python train.py --arch="vit" --patch_size=[8, 8] --residual_init="scaled_by_depth" --shampoo_beta=0.95 --adamw_lr_other_params=0.0012 --epochs=14.1 --lr_schedule="poly" --warmup_steps=110
Rows from block 10 of a small segmentation model, named by matrix and row number. Rows with one number belong to one neuron. Each number is 128 + 24 x the weight over its row's rms, rounded and kept within 0 to 255. All counts start at 0. Numbers have three digits each.
After each neuron's rows are labels from the 100 images, of 14848, where the neuron reaches its highest value: "strongest on" is what is common among them. Only what is clearly more common there than usual is listed. The data: aerial photos of the United States (SatlasPretrain). In brackets: how many of the 100.
# fc1: MLP up (model.blocks.10.mlp.fc1.weight, 768x192), inputs 0-191
# fc2: MLP down (model.blocks.10.mlp.fc2.weight, 192x768, transposed), outputs 0-191

fc1.36:105142100165164082105124164150144115143130152147180116104089088164105127124129120115138098138153159136153140139105173109090112124129142129138103118069134153140104078163068167116129136169118149120103140090150117123167166130089113135147138146117172135184112147123110124120144152077116123130132136104146124139120117142112147147134114126115119160108131116081104133106143105107152148131153169114181129155146138147123063116169126117146109139143124180144184117142127127101180163135100092129110149123116130127109127148155129138095111080129147115155126117172136119148152130127126123130
fc2.36:130117173104097131107144102126108132119134152129106161134166124101155122123126149090119140135126157098116129125128147132163141107135126117098111175130110152168145126109110160116138149131158093132123095117096154153152127186171086162108128150116096095111146166127121099164144141120178153129134114097117101116162106152125165109083128145139119091160127092136114119143127088130181122174145128136085100141112135127101124130120145075109172146114142105107131178135144117089147129108106142176155128164174110081163095151179116152161136121110118094122118131131109115098174142135122130149
strongest on: crop field (25)

fc1.335:094126146119150145108115105127157091079128149124147146135129141110125104136128141122141137171116087147101121123100169144140142131135136146161117117111168121140105159100082127087128183139152124204088175146104143108136124132090088194105130134117105076093078111192111097161115103148136145119135094106098153131124144158129148139088129109093161135112138141143141126152125142151130140156106154098148165117120142108051127114110109134133120137119159130170090108127116136132121126129131120135119137121095160102154111114152130167117123124140117153092084133090116148148135134141092122137
fc2.335:181117125123113137154163093120143114110091122114140162156129145094148134104118103146169127132112115112161151110115112112128124123125129129144121097107138128140166128131139143120149109106118137082116086135158100114097083156080144124186120097093122130132126137208148172123116110052148130131138159098130154114096144137182145103131107139140151136149093163143116137161094125124120145076115122096145164143101152117135124124118169116107091114142156136084144120143086121138114144161090135128159097117137116152091171128118093124118129178125103173097122085134110139140120120104113117131
strongest on: crop field (27)

fc1.162:204123159130145149095088126155141113150110119160131112182088166137130147147131097151138140109138128128109099099136149143112121163155156145128119118129177107136136144129114087121142126107105176130122119103114126122115098118176138077111122132137139109113130090148113095135110139105118129170162116099174124074126123133107149135115144115105131171116117140108093118101126097121107158114091149111128126133085128149145136153150141151162126106111179145193097091108123141123141088137117096106108088099122083138102082151156170146119133133123163164146145137124146121098093107115164147096
fc2.162:119147140087110157070162122126153122104104127104124123111140156070148113126138159079147108106136107133176122129169155134144147062132106076145115144186144099126114156117173157139119140095144178144142110117138132115116128114075153164112140180127124155112148158140120160131122085059154125125105167126138126156126088135150109129145126148164161160130148100131127144103166120128085110083135117102131160147159119129142125125135129144142159106108108114134136160149165117130122153113170112120138106138095131159105089119087140116140111099113098142098098139108127120134136128098128145142
strongest on: crop field (26)

fc1.51:161114157127122145165114145130133135138162130102150131143141133154119150132105110082167087104123117139133132118115157159091149148136105101079136138143108124144097131103140147123189127114136130134137134141128105089132130154124092158085125146133131142135133092137155133128126109129140128146120096130101128159126121134079123158147147109126123174139144153120108116159102140152133123100113123139095092118162111141130164112125134081117135173108176141137096127096091132173114152132125114154102179066143128125099114106115136146096152087078116140120071148068133124115109163175120166051
fc2.51:139113080144134169164125072126128160123113117122143162137136120104122129107136120146139126101099102107095141141127162115108138163145116118124119112138119162112160133136158145155122152131136158106134115143131138159119117128092151121133135100157156106178142131147135145105160166029137124142151122106129135145131150120160167113105116159131113147129093135120175134138141120100140151097129137156141109100089135128098112123113131132184114149145103100114123088076135142123135076120128122105178126130142144163119150125116084145159151132111088139126187082109119186169137080098142095101
strongest on: crop field (28)

fc1.136:127167143123110146150122145100153149155123142165180141110134139124123122104144138136104154142110160183090090135118069131135130089106139113140127073131147140116143134105161127147138100169144111155133122126109128078090124125134163140143164089139140157110106140121104117116149107080144108172131119168131095115136163090095117105135128114097183156085092095157114140135136133139116122100108159167106171154133097075125127122090145116150139075129118107127115159118127150110157096093141142138141133169088142127090133122155152121089107148150133091109122090130142121143141144119137157091
fc2.136:116129104135139092135110145137083123082116105136094139118133162126182159155116139162167101132099114105133143136125166134112121113136135145133146122130132128137132105101149111135120116120087087111168112101164114132134138086097090141138075126171126105112105101167102139135100091098119153128149135122143132134089103071161172130114139096119094129164140170107132124131129109130131169126126139161146106046108104103138144160148111122136125206131104141122155171111124100142133127177111133070118144130143130106130124097098164118112151107131145146113163101124134124171122148171134129119
strongest on: building (95)

fc1.622:096122147123168117099124055117124112147174156141138101140124124082161125107126094114092167143126161139143089098097122107098120151119086147113078109198156112120141136093107102138121117084113111177133123137111135118129134104139171135134100124080126142126129134204114077085127123115141165153147107157102163111113156125103112117132171155092153113130137142153098134120123125122113154137118106112133120152143121103067139116128155126128099108123128165138134143108121129101147105116152139132146103111144149083123154127151136147132181126160161124105137115100081114147127112156120150112
fc2.622:140148098160131138154133149161136114115101087134103170126089099115171110124133113139147113111070095131120148111129119133149120132101176107119099109144178137119168124125180126134128157150105103101126104133133088135079102076117118105144135121152141131152097148174125132108104110038100118122168147117111124152111133098187173132160168099110119106105112132159112156131105161154122165142110145110101129123117121105137116122116145137129128155133147143106149086142083137152114132142131115091130140108119135161090167124101141119141125127139156153077130107119151133168149138173117103151
strongest on: building (96)

fc1.697:139186196127129145129117110105149123136144120132107127089092125127170149119146117102119119143191106116135135185148119120111133125163106100118111156110130166150090130146131132097115151083144130151143109156141112121108167113137160081159119123163125191144087091145121076142121098095110104134146149121107108105147118128088140134096117190147103131129154132151088116108153145118158125150137134101112135167137140135107136127121161111101143087130148192141129166130095111145176104111143144138122153094138150116143150104125133153105138124139147094143072124111132154103121105103113146106
fc2.697:136123111174134134148124149168140104113115092132109176134096090121174120124144111136143112103077103141126105104129116124147136127092186115108105090129179125125169120139167117135121148149123098103132102143119092129095127080138112112127138126143146138158109139161121148093106094044104120147161135110103128160109137112186164116167166105113125107112096135169130151145104154163118160133116139127104124127123125122143114118141155124114121175129160131091134080137073134173114135155105117100109134110113131142094162143102131110146119138126150151080143121135149147167150132166104102150
strongest on: crop field (66)