config.toml
model = "segmentation model"
output_stride = 8
norm_position = "pre"
num_experts = 16
expert_mlp_ratio = 1
shared_expert = false
layers = 14
residual_init = "scaled_by_depth"
optimizer = "soap"
learning_rate = 0.0034
beta1 = 0.95
eps = 1e-08
lr_schedule = "poly"
warmup_steps = 110
adamw_weight_decay_other_params = 0
Rows from block 8 of a small segmentation model, named by matrix and row number. Rows with one number belong to one neuron. Each number is 128 + 32 x the weight over its row's rms, rounded and kept within 0 to 255. All counts start at 0.
After each neuron's rows are labels from the 100 images, of 14848, where the neuron reaches its highest value: "strongest on" is what is common among them. Only what is clearly more common there than usual is listed. The data: aerial photos of the United States (SatlasPretrain). In brackets: how many of the 100.
# fc1: MLP up (model.blocks.8.mlp.fc1.weight, 768x192), inputs 0-191
# fc2: MLP down (model.blocks.8.mlp.fc2.weight, 192x768, transposed), outputs 0-191

fc1.609 [ 86 132 149  96 161 141 168 104 119 136 166 105 127 136 184 111 123 132 156 143 181 110 168 151 112 118 164 105 170 122 133 144 120 162 140 163 144  88 135  90 141  51 130 166 114 119  25 146 156  86 172 125 189 148 137 136 138  86 146 139  62 108 138 154 120 113 119 107 145 132 112 130 119 115 154 165 139  98  98 122 153 133 129 124  85 160 125 117 102 119 134  72  62 182  80 154 102 135 193 105 135 123 125 136  95 134 154 155 132 135 147 123 186 166 123 104 130 162 176  89  65  93 102 163 105 123 183 146 128 160 111 138 144 104 119 154 137 183 123 123 198 133  84 167  37 122 182 125 165 126 106 180 152 158 115 150 110 156 136  96  69 187 134 140 141  87  80 146  89  75 167 134 108 199 122 136 168 129 184 123 125 138 203 110 165 107  72 168 176 103 109 100]
fc2.609 [138  77 152  69 156  91 131  96 161 105  99 154 208 143  58  86  65 139 154 116 137 191  95 143 102 123  93 133  16 119  60  74 154 107 151 134  87 107 109 130  93 171 125 124 141 107  79  72 131  38 137 108  91 112 165 141 122  70 176  93 152 181 127 102 147 123  94  97 169 107 100  98 132 156 126 122 139 171 100 147 119 148 140 165 193 150 179 143 150 135 104 165  60 152 136 132 172  98 130 161 116 182 163 142 154 101 106 150 116 117  77 115 142 166 152 166 143 134 149 117 124 100 145 208 157  77 143 135 137 140 113 102 136 104 105 127 191 101 111  76 107 137 130 158 160  99 176 139 196 132 143 158 146  84 131 135 154 160 177 138 106  96 142 121  68 177 141 127 142 108 143 141 165 153  95 126 118 140 124  87 127  95 129 108 127 117 125 137 156 149 139 133]
strongest on: park (28)

fc1.687 [157 167 142 113 158  62 148 104 118 138 131 102 185 152 168 158 116  98 204  75 140 161  70 106 153 147 135 110 122 151 146  81 126  84  48 100 203 113 146 132 109 111  89 131 104 103 141 128 102 143 112 148 107 178  99 161 140 109 111 118 231  94 180 111 151 110  99  74 130 138 123 175 125 187 182 141 119  86 135 121 124 141  90  90  91 143 110 127  61 186 114 160 111 135 127  86 160  92 142 132 105 131 138 123 174 165 128 107  96 158 107 105 160 152 112 151 121 108 171 116 128 116 165 121 164 133 111  50 124 103 126 184 127 101 187 200 158 155 128 161 198 110 156 128 160 100 114  86 198  95 107 127 134 141 166 103 146  92 139  62 161 140 120  90 119 118 145  83 135 118 147 121 129  85 136 172 178 145 143 104 130 100  71 148 121 160  86 150  98  94 147 110]
fc2.687 [146 148 154  66  70 128  54 127 104 154 166 249 138  78 158 150  90  73  97 106 166  65 147 147 111 109 112 121 144  89 190 145 122 137  98 104 127 138 122 138  90 164  85 150 160 115 140  96 131 128 156 124 170 145 155 119 128 126 102 120 108 150 100 125 121  71 161 137 119  90 124  75 171  80 133 121 190 157 115 100  94 177 171 135 148 137 158  60  94 131 129 165 102  97 119 129 139 133 155 174 212 163  99 130  96 151 149 161 111 122 160 155 180 110 119  57 176 158 126  86 103 156 130 108  62 158  80 145 152 153 172 174 149 123 140 145 119 148 149 122 117 151 154 133 121  79 103  81 171 147 165 111 144 157 133  81 136 116 118  89 154  87  81 120 125 159 136 147 169 111 142 190 145  89  94 144  92 120 164  91  63 162 147 132 121 122 115 158 108 151 172 147]
strongest on: railway (26)

fc1.725 [144 111 122 168 184 111 123  97 130 115 115 100 150 151 137  95  73 134  98 189 123 132 134 103 173  88 104 154 133 125 138 154  92 130 127 109  98 129 144 169 159 124  86  92 191 119 135 115 163 156 126 134  84  64 169  97 141 155  68 105 106  82 170  87 150 167 133 178 151 151 144 126 160  98 126 135  68 159 153 150 137 162 108 152 176 131 150 192 119 122 115 132 140  87  89 132 160 149 161 158 124 120  96 127 106  80  73  90  98  68 108 130  81 150 108 184 165 148 112 207  97  61 157  42 110 101  98  90 102 123 130 146  95 161 150 114 116 127 117 112 149 117  94 123 115 136 163 144 152 113 135 170 128 164 213 102 159 132 148 119  76 101 158 106 135  59 152  74 149 148 182 163 138  68  65 188 146 139 125 146 116 203 130 121 118 183  84 129 117 151 152 139]
fc2.725 [158 206  76  89  95 116 116 105 135 127 150 144  82  87 123 119 110  87 137  98 208  84 119 107 119 197 142  87  58 115 107 131 121 141  83 130 156 153 119  63  96 145 161  98 124 138 145 111 104 123 141 160 128 116  86 121 179 117 108 132 101 174 116 164 176 121 128 200 137 123 158 127 157 140 114 158 168  94 137 132 168  85 138 128 109 121 100 111 169 121 103 138 116 101  76 152  75 107 129 161 173 125  92 134 167 155 106  82 167 175 157  79 145 143 144  99 176  65  98 122 178 128 127 111  96 131 127  76 171 123 172 111  90 134 184  67 122 128 176 180 112  83 130 135 159  65 182 108 123 143 141 188 107 138 109 125 126 112  92  96 117 164 153 120 142 143 156 137 117 170  97 125 133 169 135 112 124 183 112  94 134 140 161 107 141 199 174 186 225 140 171 128]
strongest on: railway (25)

fc1.320 [ 99 158 123 127 164 184 159 141  75 141 186 109 109 136  93 145 168 106 134 121 165 172 186 133 102 153 145 151 147  99 112 136 139 157 126 143 122  73  78  90 121  94 128 143 139 138  97 166 126 152 148 143 158  93 157  61 110 119 116 175  38 137 137 174 136 143 122 160 130 141  23 104  83 158 154 145 125 155 127 123 107 158 132 163 129 162 166 141 118  83 100  73 126  98 120 105 146 144 193 126 116  92 138 114 111 109 130 148 167 133 143 166 156  79  75  95 198 123 111 134 115  80 132  44 108  97 146 107  70 123 161 108 104 150 104 155 110 133 173 103 158 144  81 150 130  85 148  77 134 126 170 114 128 103 140 175 171 120 110  72  85  49 171  64 119 117  82 134 119 117 150 156 107 123 111 156  63 152 124 114 134 198 130 116 158 130 125 154 153 189 160  72]
fc2.320 [188 119  68 129 101 159 164 129 147 142  78 208 117 134  43  99 122 123 123 161 145 123 103  95 118  46 132  78 110 142  54 141 132 167 144 118 104 131  71 154 125 104 151 169 161  98  89 103  91 178 115 179  80 153 131 159  55 135 150  86 124  94 159 144 113 127 142 149 175 133 179 124 100 181  73 177 138 207  83 127 205 156 125 120 163 114 157 140 134 154 133 190 145 133  97 150 127 151 151 144 120 113 145 125 110 146 110  99 126 131 106 120 186 214 153 116 101 126 123 187 160 113 141 129 142 107 145  81 134 109 131 106  94 142 153 154 120  84 145 141 170 108 166 146 128 128 117 148 153 173  98 125 159 108 136 122 131 115 100  92  78  91 144  86 119 133 106 111 139 144 176 101 138 110 174  69 131 167 122  98 121  75  92 196 122 172 153 146 124  84  76 126]
strongest on: building (83)

fc1.138 [112 176 119 127 165  89 124 172 173 159 139 166 138  88  64 173 170 144 123 166 151 139 129 107 104 134 135 141 112  84 108 161  85 135 174 119 134 110 138 142  72  68 145 151 102 148 119 131 139 129 104 135 143  97 130 165 118  71 123 172 150 162 153 129 115  73  85 135 135 139 100 109 140  99 120 140 115  50 127 175  74 129 129 159 113 160 157  89 139 148  85 187  32 128 114 138 127 111  55 139  94 121 151 139 133 113 147 138 116  66 128  73 112  76  99 196 146 140  94 160 119 130  50 119 141 140 129 102 159 154 153 197 129  99 116 140  80  84 132 174 151  87 127  81 110 172 169 192 143 173 134 121 102  93 108 181 159 139 124 107 143 148  81  88 118 190 193  90 118 162 143 175 139 110 153  83 116 121 139  86 160  92 191 153 159 184 104 123 132 134 110 135]
fc2.138 [169  99 162 149 174 168  95 113 129 115 114  39 159 107 133 126 162 148 170 138  38 108 119 150 140 139 118  50 151 146 165 147 136 102 137 103 159 102 116 126 142 134 106 137 106 137 112  97 118 118 115 125 192 107  97  99  73  97 151 116  96 105 125 138 144 115 206  96  72 139 126 119 112 132  73 114 135 123  54 156  84 109 169 130 117 124 139 107 152 165 168 121 121 141 125 189 136 110 118 216 143 185 129  48 108 105 109 131 144 132 135  84 165  81  95 142 160 128 112 147 101 164 102 153 135 132 113 171 155 199  59  94 163 137 161  71 151 154 152 102 120 120 120 136 130 106 185  40 132 135 142 118 155  90  82 131 160 152 137 146 171 159 106 156 161 147 162 163  64 114 146 148 160 120 186 156 187 156  90 110  92 147 133 131  92 104 177 133 127  98  91 123]
strongest on: crop field (25)

fc1.52 [117  99 207 165 155 119 117 132 144 128 180 106  91 132 101 131 141 147 134  85 162 133 107  73 176 154 140 124 143 110  99 131 125 156 103  69 143 165 159 111 116 205 136 105 130 146 131 135  98 158 124 154  66 114 125 157 187  69 102 104 158  95 140 118  85 167 107 113 149  84 138 108 116 143 141 107 220 132 170 131 135 172 123 154 108 110 131  79  77 148  50  73 108 133 102 168 190 144 132 122 146  86 150 125 105 138 207 129 118 131 110 131 122 149  85 131  92 198 172 106 115 119 100 178 111 128 135 170 140 134  87 131 132 133 192  92 141  91 167 114 192 171 116 176 126 129  93  78 103  74 139  92  60  98 148 116 139 176 156 119 137 211 100 138 130 123  77 155 145 125 101 114 128  89 115 153 133 194 129 112 119 165  83  84  74 141 136 177 128 127 129 142]
fc2.52 [ 88 120  80 113 193 173 155 117  93 162 114 126  74 160 144 126 115 157 100 127 157 141  69  89 107  95 109 127 184 133  74 188 151 161 170 152  60  94 117 207 194  81 125 195 107  62 104 195 132 121  93 155 179 113 125 126 118 149 147 104 130 130 133 105 135 126 161 115 108 172 119  98 112 185 173 176 103  62 139 114 166 155  93 124 155 102 134 125  88 111 115 108 156 113 148 118  61 113 136 134 109 164 177 209 175 116 117 118 167 123 175 149 106  65 128 190 125 116 167 169 124 121 145  44 151  97  96 166 128 111 179 114 122 117 172 173 105 148 172 153  91 125 133 126 153 140  69 175 108 141 125 112 117 145 181 131  97  97 164 104  88 122 153 148  95  81 142 123 132 142 112 131 117 102 116 112  80 147 149  91 122 167 124 128 137 108 125 127 115 176 120 139]
strongest on: building (80)

fc1.369 [153 132 127 190 133  94 144 176  80  83  99  98 127 141 174 144 130 124 137 157 103  65 151 185  85 140 169 128 129 120  79 167  70  78 115 112  97 123  92 112  92 128 111 179 162 123 145 163  93 141 147  65 107 123 164  63 125 171  76 126 112 120 138  92 118 114 141 150  60 149 124 109  61 118 102 132 140 114 141 109  82 172  96  90  80 120 114 134 113 201 148 114 112 103 127 185 181 101  90 112 177 145 160 128  90 100 133 135  70  95 136 106 109 121 122 148 105 115 126 144 170 116 118 114 119 105 106  98 160  93 174 155  66 137 104 161 109 147 122 157 201 173 157 165 145 125 148 138 169 115  83  91 148  75 154  92 150  80 163 108 182  88  82 157 134 119  79 110 135  45 151 168 127  86 129 165 148 167 153 143  49 120  82 100 147 124 130 168 111 126 155 110]
fc2.369 [173 127 186  68 114 129 148 117 123 130 142 195 106 135  92 126 112 102 150 117 124  75 100 115 150  58  74 152 150  91 142 154 142 116 115 142 202  82 167 141 143 119 125  45 115 138 146 140 159 106 137 200 143 131 136 149 148 127 120 121  69 151 116 138 152 132 100 127 194 112 114 108 148 181  67 181 128 123 137 115  91 122  89  67 125  66 123 125 192 127 152 120 105 102 100  73 141 194 131 105 137 110 174 133 152 128 132 110  84 152 102 109 131  76 149  90 141  74 124 157 155 121 180 125 148 121 144 149 160 132  67  77 185 150 164 144 138 162  99  97 120  90  87 112  65 122 112 106 137 135 114 157  88 126 127 131 165 174 100 150 127 136  87 147  87 119 125 106 170 186 105  45 136  86 181 133  91 133 110  99 111  86 109 194  47 160 125 121 138 127  96 126]
strongest on: building (75)

fc1.586 [127 155 138  73 144 119 126 139 156 101 153 125  88 149 161 101 106  91 124 159 121 161 107 155 100 168 112 113 113  93 191 149 112 153 120 144 123  84 148 122  92 135  96 130  91  87 145 144 106 180 137 126 131 210  53  45 123 127 140 142 158 120 141 124 168 115 120 182 152 162 100 115 175 118  89 137 177 173 104 101  95 161 103  99  80 129 130 127 105 119 111 135  92 122 174 183 125 168  97 120 144 110 106 112 143  80 148 166  77 202 145 137  98 146 136 152  97 156 147 149 177  81 127 124  69 125 189 100 147 142 154 135 167 160 176 121  72 174  81  88 174 157 179 125 109 118 141 118 136  98 139 138  67 135  73  82 114 160 125  81 160 123  94 149 149 153 116 146  71 139 192  47  67 152 141 152 113 179 173  96  82 133  69 130 142 140 102 161 174 120 128 155]
fc2.586 [199 100 107 179 131 128 125 144 140 166 133  98  72 134 128 119 103 144 131  82 131 128 178  81 128 147  87  96 124  78 123  72  95 142  75 122  39 167  93  98 137 163 160 105 163 100 126 120 141 131 192  97 104 145 137 122 138 122 154  99 127 159 131 110 117 158 106 130 122 107 122 132 130 137 110  99  99 156 170 170 136 160 176 185 110 149 226 167 151 100 105  78   0  82 140 102 121 123 147 107 159 117  82 112 117 193 148 104 168 142  74 121 177 107 149 121 103 124 132 132 156 105 154 176 143 145 162 155 145 120 131 132  95 124 131 100 169  83 122 156 145 161 133  72 144 112 133 158  83 102  94 130  82 141 199  56 124 139 145 122  90 103 124  93 121 127 152 116 169 133  89 192 122 147  76 140 126 117 148  85 110  97 132 120 127 163 191 146 175 143 103 132]
strongest on: crop field (65)

fc1.643 [107 119 126 142 190 150 129 135 106 151 146 129 123 162  88 109 142 151  74 127 125  99 154 140 126  82 113  39 106 159  56 131 119 144  83 114  12  75 126 133 105 158 138 117  99 217  80 175 167 127 107  36 142 115 171 122 162 122 101 100 191 106 110 162  95 169 135 157  81 139  68  98 112  86 125 113 125  57 193  79 130 132  96 156 148 160 150  93  99 124 132 180 100 142 138 148 142 101 178 148 134 130 196 112 170 133 124  94 127 113 146  86 126 131  82 116 132 163 134 123 125 159  60  86 103 102 123 196 157 167 125 152 128 106 105  89  92 128 141  79  98 126 139 136 116 135 152 114 146 166 100 172 163 116  97 141 144 101 107  96  91 142 159 150 145 171 115 165 165 120 185 156 142 124 167  96 107 139 137 138 127 158 152 124  98 177 148 155 149 116 156 106]
fc2.643 [ 88 168 123  92 145 184 169 122 123 129 149 102 118 164 124  99 148 127 214 127 116 186 136  60 144 179 132 112 142 162 117 113 163 112 202  58 104 114  90 120 103  79 154  95  96  93 127 143 158 151 158 206  95 105 123  47 144  52  86 176  98 168 145 174 112  93 143 131 199 102 153 153 111 166 141  94 105 105 122 130 163 135 124 134 141 139 164 147 135 105  93 100 113 140 157 138 170 120 124 116 114 106  92 136  94 103 166 112 116 109  99 156 133 118 107 158 127  86 117 153  95 100 120 167 160 112 102 132 126 132 130  89 104  88 126  79 179 134 145 145 182 139 118 152 160 132  67 149  98 108 134 115 155  97 164 190 171 109 106 163 132  96 127  93 120 144  99 152  77 141  82 111  89 138 153  91 157 125  43 138 163  98 113  67  73 145 199  91 112 137  75 140]
strongest on: crop field (27)

fc1.136 [120 176 175 131  97 150 146 151 138 198 124 148 113 180 100 105 121  91 135 101 164 126 156 128 131 107 122  98 135  87 138 200 116 102  90  94 171  95  70 156 135 153  95 150 146 144  87 111  95  87  60 153 148 131 134  58 141 152 112 119  92  39 140 138 105  99 167 129  95  90 150  81 122 111 133 131  58 107 116 107 136 167 160 140 128 133 106 144 139  71 122  98 112 152 109 119 125 124 129 126  91 107 131 169 127 133 140 169 131 161 163 114 117 145  91  87 161 154 124 128 149 107 148 131 157 111 133 133  62 145 145 196  98 119 104 143 101 138 205 109 144 167  39 167  60  95 158  63 165 135 128 140  94 138 135 157 132 108 127 107  96  22 156 144 162 166  86 133  93 109  97  99 110  77 107 135 113 141 156 176 152 135 120 122 120 135  75 175 167 191 186  91]
fc2.136 [159 126  86 119 108  63 152 218  87  88  74 142 136 141 115 111 100 153 159 135 140  82  63 150  84 125 128 166 134 128  96 158 106 113 148 127  85 143  83  70 117 174 189 163 148 113 147 112 133 145 144 125 103  61 126 131 186 148 125  92  64 144 122  97 155 113 120 156 162 138 126 143 124 157 140 130 169 153  72  98 105  82 111 166 184 143  34 113 135 113 155 129 157 113 115 168  76 118 173 120 158 158 122 136 110 133 126 116 134 137 134 103 117 171  98  96  74 151 146 157 130 132 115  80  36 109 104 111 154 162 109  61  80 148  85  64 121  76  52 118 127 115 141  85 158 154 119 131 158 153 141 159 193  84 122 156 165 124  99  83 110 113 156 159  77 100 165  84 152 115 128 139 173 107 105 142 123 146 111 114 126 170 118 165 136 104 116 116 163 123 124  61]
strongest on: building (91)

fc1.760 [ 81 127 142 107 171 113 156 136  95 125 186 111 151  86 136 106 140 166 105 152 157 120 176 168 110  55 131 124 109 111 149  91 149 128 134 130 111 115 101 114  84 125 123 133 107  90 109 118 133 114 142 124 167 101 136 113 155  98 103 162 115 109 160 114 162 116  80 131 122 160 150 158 135 145 159 150 166 155 118 200 132 109  95  97  72 126 127 127  56 125 114  33  86 167 104 168 134 110 183 126  98  91 156 114 107 126 113 171 127 129 135 107 183 152  97 131 129 133 148 106  71  98 136 212 120  97 201 139 132 130 123 148 201 108  41 137 118 139 148 162 130 138  82 132  49 138 150 127 197 119 141 145 125  88 154 152 101 134 152  29  92 109 108 149 120  97 100 139  86  57 139 163 176 153 126 120 139 148 176  95  90 162 163  63 166 125 108 161 182 103  83 121]
fc2.760 [123 114 114 110 135 128 137  90 180 104  89 170 161 140 107  98  98 119 153 101 136 171 123 147 139 146  75 110  62 126 109  76 117 111  70  83  88 126  88 146  92 134 130  81 132  88  87 129  94  66 134 108 119 128 118 133 124  92 208  86 119 195 129 108 144 144 120 108 149  67 118 118 107  94  90  80 124  92 122 129 137 142 135 167 147 130 146 167 152 117  97 135  15 111 104 113 110  70 149 138 134 165 165 144 150  83 118 191 131 113 108  89 157 165 133 155 153 145 143 121 123  73 168 204 220  56 124 156 132 153 107 111 133  88 117 128 155 103 137  94 124 124 128 111 193 145 129 135 168  71 151 174  97 100 156 141 116 164 180 125 133 118 112 146  79 144 172 100 156 160 120 186 144 116  62 165 143 109  99 119 133 115 163 126  73 124 120 135 192 174 167 146]
strongest on: park (31)

fc1.422 [147 109  46 114 133  81 200 115 157 157  92 110 124  92 136 134 133 111 240 139  93 119  79 110  93 161 108 132 144 111 158  94 112 114 124 178 103  95 152 171 162 145  63  83 117 121 209  79  83 163 144 150 125 121 126 178 107 160 194  89 152 143 130 112  82 105 120 121 103  82 158 198 136 128 130 158 128 124 159 117 141 142 144  61 106 140 164  65 138 132 125 127  84 131 127 131  90 102 130 163 116 114 130 121 119 119  83 168 168  81 126 127 173 103 146 162 144 153 111 163 132 141 154 104 112  90 121 146 128  94 121 145  66  61 146 121 138 149 129 120 124  77 175 137 159 139  89 182 190 127 148 141  97 155 101 140 102 170 127 110 162 133 138 165 163 151 186 121 109 129  74 100 126 119 133 128 123 104 113  97 180 138 165 123  65 105 128  72 120  25 103 136]
fc2.422 [115 167 159 197 104  75 145 113 116  75 158  64 172 167 168 179  87 107  93 135 140 100  55 138 166 148 142 131 148 133 155 157 112  62  60 105 114 108 151 141  83  96 112  89 102 193 119 172 137 110 143 118 133 180 109  80  83 147  96 157 179  71 162 152 116  91 146 134 145 132 122 121 171  71 188  84 104 131 166 122 129 136 164  65 150 148 191 196 113 167 150 134 170 115 146 111 161 141 155  93 158 138 140 139 171 156 160 149 123 107  96 144 108 111 114 133 129 127  94  76 112 116  63 193  99 126 135 131 135 123 172  90 114 107 140 110  70 113  84 129 111 192 143  75 113 161 152 151 107 158  80 106 124 125 145 122 155 156 158 167 102 136 117 114 156 111 122 125 110 156 147 120  68 120 181 124 182 160 129 198 122 152 150  85 145 124  95 160 169 121 153 144]
strongest on: building (69)

fc1.461 [123 106 147 154 134 122 109 156 116  90 179  61 119 182 141 153 115 145 149 187 166  56 195 105  87 157 109 138  67 132 157 139 131 125 104 110 131 118 111  74 115 153  65 159 159 161  64  81 156 136 137 100 107 150  92 113 163 127 127 129 183 103  63  93 147 108  79 118 144 101 146 128  79 131 143 153 110  95 115 103 150 120 158 103 156 100 203 142 160 120 116 133 139 115 109  95 115 127  98 148 134  99 121 105 124 145 143 114 135 116 118 155 195 108 104 159 135 141  96 168 148 146 181 103 162 148 189 123 151  83  99 144 167 142 118 142 103 168  45  72  89 145 150 144 136 139  90  39 152 137 137 152  85  73 112 150 123  73 185 117 165 170 171 111 156 122 117 109 141  94 177 147 140 153 156 127 130 132  93 177 106 127 134  87 155 156 115  16 126 131  75 146]
fc2.461 [ 70  77 152  81 147 151 101 179 109 121 162 118 104 123  90 125 104 147 143 112 109 127 104  96  97  79 144 134 158 127 157 124 156 126 148 168 141 203  95 182 101  88 133 111 125 128 103 121  87 134 145 159 132 112 119  88 142 189 105 200 121 151  70  96  87 136 144 149  57 163 126 134 140 102 137 118 144 165 145 162 196 174 149  62 110 113 139  91 102 151 197 157 171 116 167  31 167 116 163 101 121 119 171 102  90 147 135 130 120 141 137 166 119 155 150  94 141 101 133 160 179 104 151 219 115 154 166 110 135 176 113 131 100 130 132 169  78 174 152 140 108 116  78 160  91 109 117 163 186 172 100 165 182 129  97 132 111 152  57 159 121 101 119 132 131 126 173 115 101 156 103 125 154 126  55 111 124 138 104 161 124  90 165 131 163 136  57 150  93 112 135 107]
strongest on: building (70)

fc1.750 [142 111 151 104 168 108 122 127 159 117 116  87 125 117 171 134 115 138 141 131  52 153 138 121 134 128 149  97 151 120 134 166 176 109  96 152 163 154 180 136  83  56 160 145 144 136 121  72 131 117 156 104 142 146  96 152  71 145  96  92  65 180 108 163 113 113 106 130 127 182 107  96 155 182 106 127 161 141 107 178 102 120 168 138 109  86 206 143 156 124 166 199  34 152  79 132  87 178 112 197 128  78 147 109 156 101 137 145 112 103 130 138  81 134 137 108 163  89 134 105 127 113  86 185 191 144 137 118 135  86 103  73 149 118 158 174  99 127 132 126 117 146  59 100 109 103 170 176 166 184  84 160 171  99 120 135 129 175 122 108 142 160 108 147 119 123  88 113  96 123 184 161  78 175 127  79 143 109 164 121 174 101 174 111 173 161 130 156 133 156 107  87]
fc2.750 [119  99 107 119 199 119  96 111 155 123 162 152 154 131 175  82 109 129 123  75  55  73 145 154 120 164 132 107  92 140 121 158 118 120 102 112  73  97 136 120 171 165 156 144 151  73 117  77  77 132 171 103 132 118 136 171 116 148 124 130 156 168 141  89 157 138 119  92 124 173 143 126 123 177  68  50 118 127 152 162 110 115 161 202 113 196 143  72 144 127 136  82 103 141 145  92 144  93 138 135 108 108 149 129 135 140 161 168 122  71 115 106 123  90 171 205  65 117 153 131 159 139 126 169 159 154 111 147 130 165  82 144  86  76 142  89 180  11 112 148 135 153  71 172 161  97 195 110 163 172 113 133 109 146  94  40 136 139 133 109 147  99 136  93  99 155 103 125  92 105 125 130 120 160 123 156 106 109 142 104 137 119 125 129 158  99  97 160 101 160 151 124]
strongest on: building (85)